Weights of a small image classifier: 23200 steps, 98430 training examples.
Rows from block 9 of a small image classifier, named by matrix and row number. Rows with one number within an expert belong to one neuron, the router's apart. Each number is 50 + 10 x the weight over its row's rms, rounded and kept within 0 to 99. All counts start at 0.
After each expert's rows are labels from the 100 images, of 14976, where the router gives the expert most weight on average: "top examples" is what is common among them. Only what is clearly more common there than usual is listed. The data: retinal OCT scans (Kermany 2017). In brackets: how many of the 100, against the usual share in percent.
# router: router (model.blocks.9.mlp.router.weight, 32x320), inputs 240-319
# up: expert up (model.blocks.9.mlp.up, 32x80x320), inputs 240-319
# down: expert down (model.blocks.9.mlp.down, 32x320x80, transposed), outputs 240-319

# expert 18
router.18:61 50 35 32 63 61 32 63 67 56 54 67 44 43 41 48 43 34 46 55 46 40 38 42 47 37 55 62 48 35 58 39 39 39 47 47 43 32 61 55 49 45 50 40 38 56 53 36 35 37 60 51 44 62 39 43 44 38 64 49 51 43 69 62 63 40 61 38 44 46 47 35 45 32 65 49 54 47 61 33
up.0:42 56 53 54 37 42 43 48 33 47 42 32 67 43 48 59 55 38 44 48 52 55 53 59 49 49 40 43 55 53 43 59 51 72 49 67 47 52 38 49 51 65 54 46 54 43 50 67 63 44 42 61 66 40 57 53 59 54 42 56 58 47 24 39 46 46 35 63 61 49 65 56 41 46 41 52 41 72 37 55
down.0:40 48 65 45 50 49 57 38 60 35 49 44 47 46 49 47 50 58 51 55 46 40 49 56 47 42 62 48 36 49 48 44 58 36 49 60 59 71 57 48 56 29 31 50 33 29 42 29 30 54 36 37 65 46 46 53 53 53 54 39 44 24 70 46 57 54 39 38 51 42 58 59 58 70 48 52 57 51 53 55
up.1:41 51 55 63 41 36 49 35 48 61 34 37 62 58 56 58 62 63 47 53 53 46 52 52 46 57 39 41 60 55 51 61 63 65 57 60 55 63 37 53 59 59 48 57 62 59 40 61 47 54 38 39 60 39 61 55 54 65 56 55 58 59 59 40 37 51 39 57 53 63 50 61 59 46 55 56 34 64 38 52
down.1:50 51 66 67 37 38 42 38 51 51 45 26 63 47 49 49 43 72 60 47 46 52 54 40 60 49 50 34 55 66 50 57 46 42 37 55 48 72 52 43 54 57 42 52 60 39 59 49 48 67 39 67 50 43 55 58 52 66 47 48 44 46 34 44 46 46 49 52 41 57 54 47 33 48 38 48 36 56 33 53
up.2:45 52 36 31 34 58 58 56 40 43 35 62 40 44 49 58 45 40 45 55 52 54 43 50 36 50 55 42 45 45 46 53 42 53 67 59 55 38 56 51 46 37 65 47 48 63 29 55 53 38 55 41 41 48 46 37 46 43 47 47 42 67 52 41 54 49 50 58 51 70 44 37 60 47 60 61 56 44 56 47
down.2:45 59 35 41 55 53 51 63 52 32 40 72 38 53 56 60 57 28 47 56 50 49 51 52 48 49 62 52 47 40 38 42 38 41 67 52 48 41 47 44 50 51 55 44 46 60 43 46 46 39 57 64 45 52 60 35 48 35 48 50 40 69 32 58 62 41 53 59 59 59 41 33 48 43 49 54 56 43 51 53
up.3:61 43 40 50 64 71 37 67 48 61 66 60 46 46 45 52 45 41 35 56 54 54 39 49 39 44 42 63 51 38 60 37 37 42 42 48 47 29 53 45 38 51 55 42 41 55 58 59 50 34 67 47 46 55 51 59 41 34 45 55 35 40 50 55 59 52 55 52 52 41 49 46 47 42 68 59 50 51 56 40
down.3:44 51 33 36 60 62 44 65 43 52 46 54 52 44 51 49 44 46 46 36 45 65 44 52 23 39 34 60 58 40 47 44 43 57 54 68 59 36 34 51 58 59 77 57 35 59 44 57 51 45 57 54 57 46 58 50 57 35 44 59 43 41 55 53 35 61 49 55 64 45 50 56 46 45 71 66 52 58 35 46
top examples: finding: diabetic macular edema (99 vs 11.7)

# expert 20
router.20:58 46 33 35 63 62 34 60 65 52 58 67 45 40 46 44 46 36 44 54 39 32 37 51 55 42 51 61 46 35 57 37 40 42 43 49 46 39 59 54 44 44 48 43 37 63 57 35 41 41 61 48 43 60 36 39 43 33 62 53 48 46 73 61 65 33 58 41 50 38 45 30 47 34 67 49 57 45 58 36
up.0:56 50 54 48 60 52 49 50 84 37 55 52 48 64 60 42 67 41 44 71 48 23 45 48 57 48 52 65 48 52 35 56 43 38 46 50 47 56 58 49 53 47 39 67 55 45 53 38 27 71 64 62 45 63 36 36 45 60 68 50 51 54 53 55 67 37 62 49 39 55 56 41 45 38 51 46 58 49 59 41
down.0:54 57 65 57 52 50 49 49 46 41 63 35 51 36 46 46 30 78 62 52 49 55 43 39 41 72 51 62 53 61 61 48 50 33 22 53 49 58 49 41 48 58 46 42 46 53 72 36 57 62 47 74 60 58 55 58 59 44 52 43 30 36 36 58 62 60 51 37 50 47 38 64 36 55 51 45 36 57 44 62
up.1:38 56 56 43 37 44 42 40 44 48 36 48 59 60 58 55 73 65 62 32 73 57 49 71 51 73 57 35 48 61 47 48 55 56 60 62 57 60 51 72 67 38 28 64 64 45 52 51 63 61 38 46 56 53 49 61 55 64 54 67 54 46 31 36 35 57 47 50 46 52 57 50 25 49 40 44 38 53 45 52
down.1:45 44 53 37 47 46 45 41 49 54 42 61 40 40 46 64 31 60 55 47 26 50 51 28 63 45 46 42 35 60 45 57 52 36 62 38 45 55 51 40 54 53 52 46 59 26 40 43 33 42 51 70 30 56 48 32 61 43 33 48 53 59 34 49 34 20 69 48 31 53 49 60 52 54 51 37 51 47 65 61
up.2:44 37 54 63 59 46 45 52 74 57 50 38 49 48 52 47 57 61 70 43 43 47 61 46 64 53 54 40 44 45 55 66 74 55 37 42 56 70 38 54 51 45 24 48 56 33 71 31 42 56 47 69 55 42 41 47 61 62 71 69 51 41 27 42 32 53 49 39 43 63 51 57 13 47 39 46 46 54 58 50
down.2:49 37 51 48 51 36 53 36 53 51 41 63 41 54 56 41 53 61 53 55 32 34 54 63 58 60 54 36 55 71 48 48 56 31 64 44 52 46 51 48 42 30 41 62 48 44 50 56 34 47 62 52 32 59 32 43 48 51 47 46 44 67 45 53 36 49 36 59 40 66 43 22 44 45 46 69 42 39 50 34
up.3:38 56 64 66 47 40 54 30 49 40 45 36 56 57 56 50 68 61 52 50 53 57 58 56 67 64 50 43 53 68 28 66 60 58 47 60 53 69 33 45 57 66 35 53 66 40 49 52 57 62 41 64 56 34 52 52 66 62 50 69 52 41 18 40 39 53 41 51 51 50 57 54 31 47 36 54 41 51 37 55
down.3:25 46 53 50 49 34 42 44 68 57 61 53 42 51 36 39 49 66 58 63 49 49 39 52 67 61 58 42 55 57 59 35 53 53 44 38 40 66 37 53 36 47 43 59 65 58 58 34 37 53 56 37 51 48 36 49 47 46 52 60 59 64 60 55 45 62 50 50 55 55 40 47 47 47 44 59 39 47 55 61
top examples: finding: diabetic macular edema (96 vs 11.7)

# expert 0
router.0:59 47 35 29 62 63 36 62 62 56 58 68 39 36 50 46 41 34 43 62 52 39 41 49 50 38 54 64 47 34 56 37 37 38 49 45 47 36 60 58 54 45 47 49 38 55 55 40 39 42 60 47 41 62 40 47 48 34 60 45 43 44 71 61 61 46 61 38 50 40 40 39 43 34 68 47 58 39 62 38
up.0:54 57 35 39 39 60 41 51 63 34 31 55 46 54 47 42 51 34 54 58 54 56 55 56 44 47 51 50 45 56 44 44 41 50 62 46 45 37 53 49 37 43 57 38 55 59 30 50 45 49 47 35 33 49 43 35 65 53 60 60 60 76 53 55 56 54 50 51 61 64 52 36 64 51 53 60 55 39 59 45
down.0:30 46 49 39 40 41 50 42 39 59 42 55 31 57 54 58 58 28 32 48 47 39 59 46 45 53 47 44 63 42 45 56 63 43 57 49 51 51 48 38 52 58 57 40 45 55 55 57 67 44 42 66 52 52 41 40 37 59 47 50 49 48 37 41 53 41 48 43 50 53 39 42 44 47 48 59 51 51 41 56
up.1:43 40 55 62 56 49 68 53 32 70 50 41 57 55 75 50 47 53 50 32 76 68 44 50 48 43 34 48 65 60 35 57 52 44 43 62 56 62 57 50 70 56 38 56 45 37 60 57 61 71 42 49 69 47 57 50 47 56 26 64 33 43 50 52 47 50 52 72 48 42 46 63 49 57 39 47 51 60 40 57
down.1:53 46 54 50 56 58 40 61 51 44 49 51 62 66 40 47 45 32 39 63 60 42 45 28 53 66 54 61 43 52 64 52 38 48 51 61 50 43 66 67 54 58 55 48 51 30 56 39 43 68 74 44 37 48 55 43 54 39 59 57 73 39 70 58 73 62 64 40 56 44 41 39 48 52 58 36 56 41 41 39
up.2:53 55 40 39 40 56 44 58 59 41 32 59 44 50 46 50 50 35 51 53 50 43 49 59 43 48 51 48 47 50 42 35 43 50 66 50 50 32 53 56 36 41 57 45 54 58 33 53 41 44 53 30 37 55 40 39 66 55 55 53 57 77 55 55 55 45 50 43 52 61 52 40 64 48 52 53 56 42 59 47
down.2:32 41 42 38 43 44 57 43 32 46 40 65 37 43 56 58 50 46 31 45 49 24 59 33 41 46 45 49 56 45 46 51 60 47 62 44 52 46 50 43 49 63 56 34 53 58 30 56 60 41 41 61 45 40 56 33 48 51 48 68 46 49 39 49 40 42 50 46 56 63 46 43 55 60 47 63 51 49 41 53
up.3:51 49 39 36 36 64 53 48 55 43 32 62 47 46 53 46 40 32 56 47 47 55 51 50 49 46 52 49 47 52 40 34 35 46 60 50 49 30 50 55 35 46 60 43 53 69 33 52 45 50 47 29 42 52 46 44 68 52 54 55 53 78 56 50 58 44 49 45 51 68 54 41 70 55 50 60 50 43 57 42
down.3:41 45 46 48 32 51 57 36 38 48 30 50 34 50 51 58 52 34 45 40 50 33 52 45 45 47 48 42 60 54 42 59 58 46 47 45 66 56 50 46 54 59 51 37 56 58 45 57 59 51 46 61 45 49 46 47 42 49 46 51 42 52 41 59 39 47 50 48 69 59 39 47 44 55 40 66 43 54 48 53
top examples: finding: drusen (94 vs 7.4)

# expert 12
router.12:59 48 32 32 61 63 35 61 60 53 55 67 42 41 42 54 43 32 44 56 52 40 41 44 49 38 53 64 43 34 48 38 39 36 49 41 46 38 61 56 47 40 47 39 40 51 58 40 38 34 65 49 41 62 39 45 43 37 60 45 49 45 70 61 61 47 62 42 49 41 41 37 45 35 67 46 54 43 64 34
up.0:59 48 57 59 58 40 43 49 68 47 52 57 39 53 46 41 55 55 67 71 45 19 36 49 53 57 58 62 46 32 66 50 60 56 41 46 42 57 47 50 52 48 47 54 71 42 64 29 32 62 52 64 52 52 42 43 48 58 66 61 54 41 41 55 54 56 61 42 39 46 36 47 21 48 49 37 45 47 65 56
down.0:50 46 76 68 55 35 59 31 56 48 38 37 47 42 47 45 42 67 55 50 45 59 54 47 60 71 50 34 52 49 41 49 66 53 39 49 54 70 36 44 56 61 43 56 57 60 42 41 63 58 33 47 62 47 46 50 53 60 53 50 46 41 56 41 38 61 48 46 44 42 59 68 44 61 31 32 49 56 39 53
up.1:59 46 61 59 58 48 38 52 76 49 55 55 46 50 68 43 46 61 76 59 55 32 45 45 59 54 56 62 50 35 60 40 53 46 39 44 46 75 53 48 48 45 38 48 49 42 61 37 39 66 50 69 53 61 42 48 56 58 68 48 53 36 37 57 60 43 55 31 37 41 43 45 09 57 48 41 51 46 66 47
down.1:54 49 63 69 53 28 47 37 46 36 56 33 61 47 52 42 45 55 47 50 56 35 41 53 66 66 53 28 55 65 46 57 55 65 42 51 39 70 37 43 61 52 42 58 68 34 54 39 50 63 42 72 64 44 33 43 55 65 59 58 61 44 37 43 29 59 45 51 35 39 56 59 39 62 43 32 34 46 52 51
up.2:57 56 52 57 54 39 49 57 53 46 43 63 47 45 42 46 52 63 68 50 60 57 54 54 59 48 54 54 50 42 58 58 59 60 47 37 48 61 45 52 50 42 45 41 53 31 58 35 38 49 42 62 54 54 34 52 49 52 57 55 55 43 31 57 41 43 52 34 46 42 35 44 17 63 41 39 54 58 55 52
down.2:61 38 69 67 45 43 51 37 47 47 40 47 44 66 54 49 40 52 57 60 32 59 58 54 61 50 56 60 40 49 53 58 56 46 37 47 58 45 61 54 50 58 62 44 58 38 46 25 39 56 49 60 63 41 38 52 60 56 62 51 41 42 36 58 57 57 47 42 47 45 66 54 33 50 51 47 48 53 34 57
up.3:41 37 51 52 54 55 50 47 66 31 43 44 54 66 61 46 55 47 68 66 57 47 51 56 68 59 49 42 54 41 44 35 43 47 27 56 35 50 45 67 44 45 40 54 62 32 54 54 52 43 53 63 50 54 59 54 55 44 63 58 57 49 42 44 37 64 36 48 51 59 62 50 26 55 49 59 48 63 46 49
down.3:41 52 62 51 50 43 38 34 56 47 54 25 60 39 42 39 32 67 61 52 53 35 59 42 56 54 45 33 53 64 44 57 57 47 53 31 54 76 29 40 57 60 55 46 63 47 53 53 45 53 54 43 63 39 44 49 36 72 53 36 42 34 66 49 42 52 45 45 64 47 56 61 72 63 58 48 53 35 58 36
top examples: finding: normal (100 vs 51.6)

# expert 23
router.23:60 42 39 32 64 62 34 62 62 54 54 70 41 35 47 45 42 36 48 55 52 35 39 47 53 34 54 64 43 34 55 35 37 41 47 44 44 38 63 53 50 36 49 47 37 54 56 38 40 36 59 49 43 61 43 46 48 39 62 42 43 43 69 64 64 49 63 38 48 37 42 40 45 43 68 54 58 44 61 40
up.0:38 37 44 52 27 43 69 43 35 58 31 47 54 47 46 62 49 48 60 46 22 55 45 50 49 30 57 31 60 55 43 49 40 56 61 63 53 55 56 63 69 50 52 50 41 58 43 56 54 54 40 34 75 51 52 53 45 56 41 34 45 57 51 40 47 40 51 61 53 61 45 47 59 51 43 51 49 57 46 51
down.0:59 57 56 56 47 52 61 62 54 43 46 51 36 44 48 55 64 39 54 58 48 65 63 52 45 54 61 63 34 51 57 44 30 60 53 58 51 49 56 47 41 41 54 60 37 46 61 40 42 57 60 43 55 52 43 36 55 50 38 40 44 54 48 55 55 59 56 53 42 36 48 50 57 42 40 16 68 52 59 53
up.1:52 39 66 72 60 49 55 48 64 43 47 57 46 39 53 57 50 65 71 69 40 39 47 54 69 35 50 49 39 46 49 44 44 54 46 52 51 68 50 38 43 47 42 29 40 35 48 42 41 65 48 64 53 50 46 51 44 60 57 47 49 50 44 47 51 30 52 38 23 49 47 47 28 45 42 34 39 54 50 53
down.1:48 42 59 63 44 20 54 24 42 50 48 43 59 55 51 44 55 66 56 54 56 56 69 51 70 59 66 42 43 62 42 53 49 61 47 52 50 67 44 42 49 44 45 54 58 43 41 58 49 61 37 70 55 41 37 54 64 66 50 47 42 57 27 42 44 54 44 44 47 40 75 63 38 53 37 41 45 47 43 56
up.2:43 45 47 57 33 43 67 44 30 59 39 44 50 51 46 56 52 55 68 47 22 59 41 44 55 33 51 36 57 58 54 50 41 60 57 60 56 62 48 65 67 50 55 44 41 56 43 54 63 57 39 36 76 51 56 51 45 60 45 27 49 56 58 44 39 45 46 62 52 65 46 52 58 54 41 55 54 52 42 56
down.2:58 55 55 66 54 48 50 60 41 41 54 48 38 38 44 58 65 44 56 56 41 43 58 45 44 42 73 52 32 63 57 38 29 48 59 62 47 52 59 46 43 38 49 57 44 39 50 39 41 51 71 48 51 58 40 42 52 43 50 39 38 43 48 56 56 50 62 55 39 31 53 50 45 50 45 20 49 43 69 60
up.3:49 36 64 80 56 47 43 52 79 58 50 48 57 47 52 56 45 63 71 74 41 45 50 59 52 50 46 38 53 44 36 47 54 56 50 43 51 66 49 41 50 50 43 32 46 34 28 42 38 54 50 70 60 48 40 48 47 63 55 58 59 52 42 44 42 43 45 44 32 57 40 62 36 48 53 44 38 49 47 49
down.3:50 40 57 55 53 26 56 28 52 56 32 27 54 54 66 48 51 73 52 43 58 41 70 45 60 43 55 46 24 70 42 43 57 74 46 46 42 66 47 48 47 42 41 59 39 42 48 55 37 57 37 69 54 54 42 65 43 66 53 49 54 43 40 43 29 60 47 35 52 33 72 45 40 56 39 36 51 45 47 48
top examples: finding: diabetic macular edema (93 vs 11.7)

# expert 9
router.9:62 45 37 32 63 63 36 62 64 55 59 65 42 39 45 50 42 36 43 58 47 40 41 47 52 37 50 66 50 35 53 32 38 40 52 45 47 41 62 49 48 41 45 41 37 58 57 40 40 33 59 47 42 62 37 45 45 35 61 45 44 44 73 63 62 40 60 43 45 39 39 38 41 40 66 51 57 39 59 38
up.0:33 50 39 44 33 42 54 43 36 60 34 48 58 48 54 64 51 51 38 40 51 56 43 50 33 45 41 43 62 59 50 61 49 64 62 72 50 46 47 50 56 64 53 58 50 70 31 63 60 52 35 39 47 38 58 57 46 58 37 50 42 60 64 36 39 49 32 63 59 69 43 53 62 46 53 58 35 66 43 51
down.0:68 42 32 47 52 58 47 70 69 44 53 59 31 53 34 42 61 29 45 54 48 45 49 61 47 44 54 65 39 38 47 37 33 37 48 46 42 39 60 55 47 52 60 45 59 61 50 48 31 42 63 32 38 52 53 55 49 39 60 55 48 52 63 61 72 56 66 41 48 62 45 50 54 44 59 64 54 56 68 40
up.1:50 33 66 52 54 57 36 41 76 56 41 44 54 55 24 34 61 62 68 58 45 25 43 53 60 56 41 47 54 41 46 40 48 52 38 42 44 59 48 65 42 58 48 44 44 44 45 45 49 47 50 55 47 48 53 51 69 46 81 58 67 64 45 54 45 52 47 35 44 64 55 43 43 47 46 62 46 62 52 30
down.1:54 39 50 66 40 62 48 37 68 40 67 52 59 40 41 33 45 62 71 40 52 50 56 46 72 43 48 49 33 58 51 52 51 44 36 44 39 50 36 50 36 59 61 43 57 39 43 43 39 53 44 52 55 48 49 53 61 46 53 55 72 47 40 52 63 57 57 39 56 39 41 41 44 54 44 51 45 52 44 49
up.2:54 37 63 43 60 58 55 48 74 44 56 51 53 45 29 30 52 54 73 58 41 33 46 50 63 47 58 49 43 42 50 37 38 50 50 33 44 65 53 61 41 40 42 39 43 44 53 41 44 61 52 56 40 49 44 39 47 44 70 49 60 50 44 53 56 45 55 35 41 49 48 37 32 41 40 47 54 41 59 30
down.2:45 40 65 57 58 35 57 38 60 44 57 48 60 56 56 45 45 74 78 52 52 51 60 44 63 55 34 49 32 54 48 33 41 42 40 51 43 61 50 56 42 46 41 53 43 36 57 38 46 69 43 62 58 48 34 53 54 59 56 56 62 45 38 46 52 54 46 38 53 47 48 51 39 61 27 39 44 53 36 58
up.3:46 57 58 44 55 58 32 48 56 65 51 50 65 54 35 34 49 59 51 57 58 46 47 55 50 60 42 48 63 47 49 48 56 55 37 34 54 47 35 52 50 61 60 49 59 62 54 66 39 34 58 54 36 42 60 70 56 46 58 61 70 55 42 45 42 58 38 49 58 47 57 47 53 42 60 66 44 55 44 35
down.3:57 36 55 48 58 50 41 62 68 48 68 59 54 66 39 45 59 55 62 56 43 43 64 31 71 41 45 55 39 38 65 28 41 45 39 37 47 57 49 56 48 64 51 41 57 46 63 44 48 60 48 53 44 51 52 50 40 53 61 51 78 31 53 58 60 48 55 48 64 37 33 42 28 45 47 60 45 56 53 27
top examples: finding: drusen (97 vs 7.4)

# expert 17
router.17:61 46 38 36 61 63 38 62 66 55 55 65 35 43 46 46 43 37 43 62 57 38 36 48 49 37 56 64 42 37 56 37 37 38 50 45 46 37 62 55 44 44 50 47 37 53 57 36 39 33 61 49 43 62 41 39 48 34 64 42 43 40 69 59 61 42 60 43 49 40 43 38 44 34 66 52 61 47 61 43
up.0:34 56 51 55 46 34 46 36 62 42 38 52 59 40 31 39 69 59 44 64 45 44 60 49 44 53 41 26 64 46 40 58 42 67 55 34 62 55 38 59 32 42 41 45 69 61 45 55 42 54 34 66 50 42 43 42 51 71 49 54 61 64 35 43 39 45 40 53 51 55 50 65 48 51 34 38 49 54 56 51
down.0:56 52 57 78 55 42 51 66 64 42 39 44 59 39 47 52 56 65 66 57 43 46 66 62 56 59 51 63 33 60 39 50 59 59 46 45 53 71 59 55 40 35 45 34 50 59 59 41 50 53 57 46 65 51 22 44 40 49 62 39 42 58 45 34 49 43 59 32 39 36 57 63 47 35 50 42 36 59 42 41
up.1:49 59 58 58 43 28 47 35 47 45 49 39 46 57 54 53 63 57 61 61 55 56 71 66 60 59 51 34 57 56 48 69 53 62 47 52 51 71 35 64 50 53 27 52 57 29 41 54 55 71 43 59 69 31 47 49 68 62 33 54 61 52 29 35 36 51 29 44 49 46 59 64 41 49 36 47 41 52 44 53
down.1:42 31 53 74 45 56 31 38 60 39 50 52 57 56 52 43 57 48 54 47 49 33 60 54 54 62 46 59 55 50 43 41 59 65 43 52 47 46 37 71 41 41 62 49 64 54 44 38 48 57 53 52 59 46 42 56 40 74 76 57 52 73 46 45 45 32 61 49 59 46 51 42 43 50 39 52 27 61 59 61
up.2:49 64 57 54 34 39 52 34 44 51 38 45 57 47 50 60 61 57 59 49 53 61 69 61 64 62 49 26 56 66 48 64 59 58 45 52 48 63 34 68 52 51 35 51 64 37 49 56 61 65 43 63 54 40 48 55 69 59 39 50 56 55 16 42 36 53 38 55 48 51 61 62 32 56 34 47 39 57 43 52
down.2:51 44 42 62 36 57 29 26 54 45 46 52 59 63 44 44 62 51 60 58 51 55 61 56 51 59 33 37 37 56 55 46 46 77 51 39 59 51 41 60 30 47 48 63 55 39 39 41 43 48 41 65 66 43 33 51 33 59 73 64 60 64 45 41 50 50 44 29 57 46 48 54 49 48 50 50 54 51 44 58
up.3:45 60 62 57 32 29 48 33 43 47 40 43 55 51 45 47 72 59 55 68 68 58 68 56 57 61 55 32 50 49 42 72 64 66 44 48 48 64 32 67 49 53 39 53 61 47 50 60 47 57 41 65 58 35 54 54 66 62 40 53 61 54 20 39 37 46 36 44 50 52 59 62 37 58 46 45 32 53 30 47
down.3:58 63 53 42 45 41 44 34 48 57 41 63 50 75 61 44 56 48 59 56 65 29 48 54 59 67 40 44 43 49 56 49 53 59 38 31 48 49 47 62 40 44 61 46 51 49 36 35 37 58 45 67 42 51 51 60 39 54 69 52 74 53 44 38 31 48 42 56 52 45 45 49 65 53 46 54 35 47 50 66
top examples: finding: diabetic macular edema (100 vs 11.7)

# expert 28
router.28:58 45 36 31 62 60 37 66 64 53 59 68 42 41 41 44 44 36 44 49 46 37 46 42 46 36 52 63 44 36 56 39 39 37 48 43 44 38 61 55 49 41 48 40 39 57 58 37 38 38 60 48 46 60 42 45 38 37 62 47 41 50 69 61 63 46 65 42 49 40 41 40 43 36 65 52 60 47 63 38
up.0:60 28 55 59 60 52 52 48 43 48 60 45 43 51 55 52 54 55 48 66 47 39 40 35 57 45 51 51 37 40 57 49 52 34 36 45 42 57 58 51 43 51 34 45 41 28 68 39 58 45 60 59 44 58 57 56 54 58 41 52 46 22 47 62 51 45 64 49 41 43 47 55 18 51 43 61 57 54 54 54
down.0:53 52 64 59 53 32 60 34 72 34 55 49 55 40 54 51 46 57 79 50 54 46 42 53 58 39 46 43 36 68 58 55 64 43 44 42 52 72 53 58 35 35 39 43 50 44 59 35 40 58 54 60 61 43 36 40 60 53 59 58 55 39 40 50 54 40 61 41 32 49 55 54 50 61 38 49 52 32 48 62
up.1:42 55 47 55 47 50 52 35 28 63 45 45 54 58 61 49 66 57 43 57 59 57 41 49 47 43 43 44 62 36 30 66 65 65 58 65 42 62 30 51 47 49 46 62 53 54 45 57 63 50 43 63 48 38 35 62 68 50 58 55 48 53 39 49 26 49 35 54 47 40 65 52 47 50 60 64 32 66 42 51
down.1:66 52 65 51 58 43 34 47 64 43 53 41 50 43 41 38 51 57 60 57 48 45 45 52 63 54 54 55 39 48 64 53 56 57 41 34 42 61 63 51 43 42 30 43 45 38 61 31 41 63 63 35 68 58 44 65 57 39 60 50 57 31 70 51 45 58 57 32 50 40 46 61 46 55 34 44 47 36 48 54
up.2:42 58 43 38 41 48 44 52 23 51 38 38 63 41 43 61 48 54 35 54 43 69 55 54 54 57 37 31 60 59 51 62 52 58 58 56 48 45 37 63 61 53 52 43 66 50 40 59 54 36 40 53 58 33 62 52 47 76 26 34 42 51 31 40 43 51 44 54 65 60 73 68 45 44 47 64 40 63 37 57
down.2:64 45 53 48 62 42 47 43 69 42 60 45 45 46 47 49 66 41 57 49 30 42 59 45 53 46 57 61 32 52 56 39 59 44 45 45 57 53 52 56 40 38 47 58 51 42 68 29 35 52 44 29 60 69 48 37 61 39 49 53 49 39 74 51 60 24 52 40 37 51 59 46 57 53 46 27 54 44 55 39
up.3:37 52 53 40 50 57 54 46 17 71 44 52 70 43 53 52 50 53 33 45 47 65 56 53 42 46 45 20 43 52 46 60 50 48 66 56 52 52 39 62 54 42 52 45 45 56 31 51 51 39 40 42 62 37 44 57 48 45 29 50 50 53 39 36 39 55 44 58 63 60 72 54 61 45 52 49 39 53 38 42
down.3:61 29 48 53 57 57 50 63 55 40 62 57 39 36 37 37 57 36 66 56 40 41 55 40 62 43 60 60 39 46 50 42 38 52 57 51 53 35 48 53 43 44 47 43 46 59 44 57 39 61 53 45 46 61 43 44 51 25 62 48 50 45 66 65 53 40 53 33 54 50 56 30 49 43 56 51 43 45 66 25
top examples: finding: drusen (87 vs 7.4)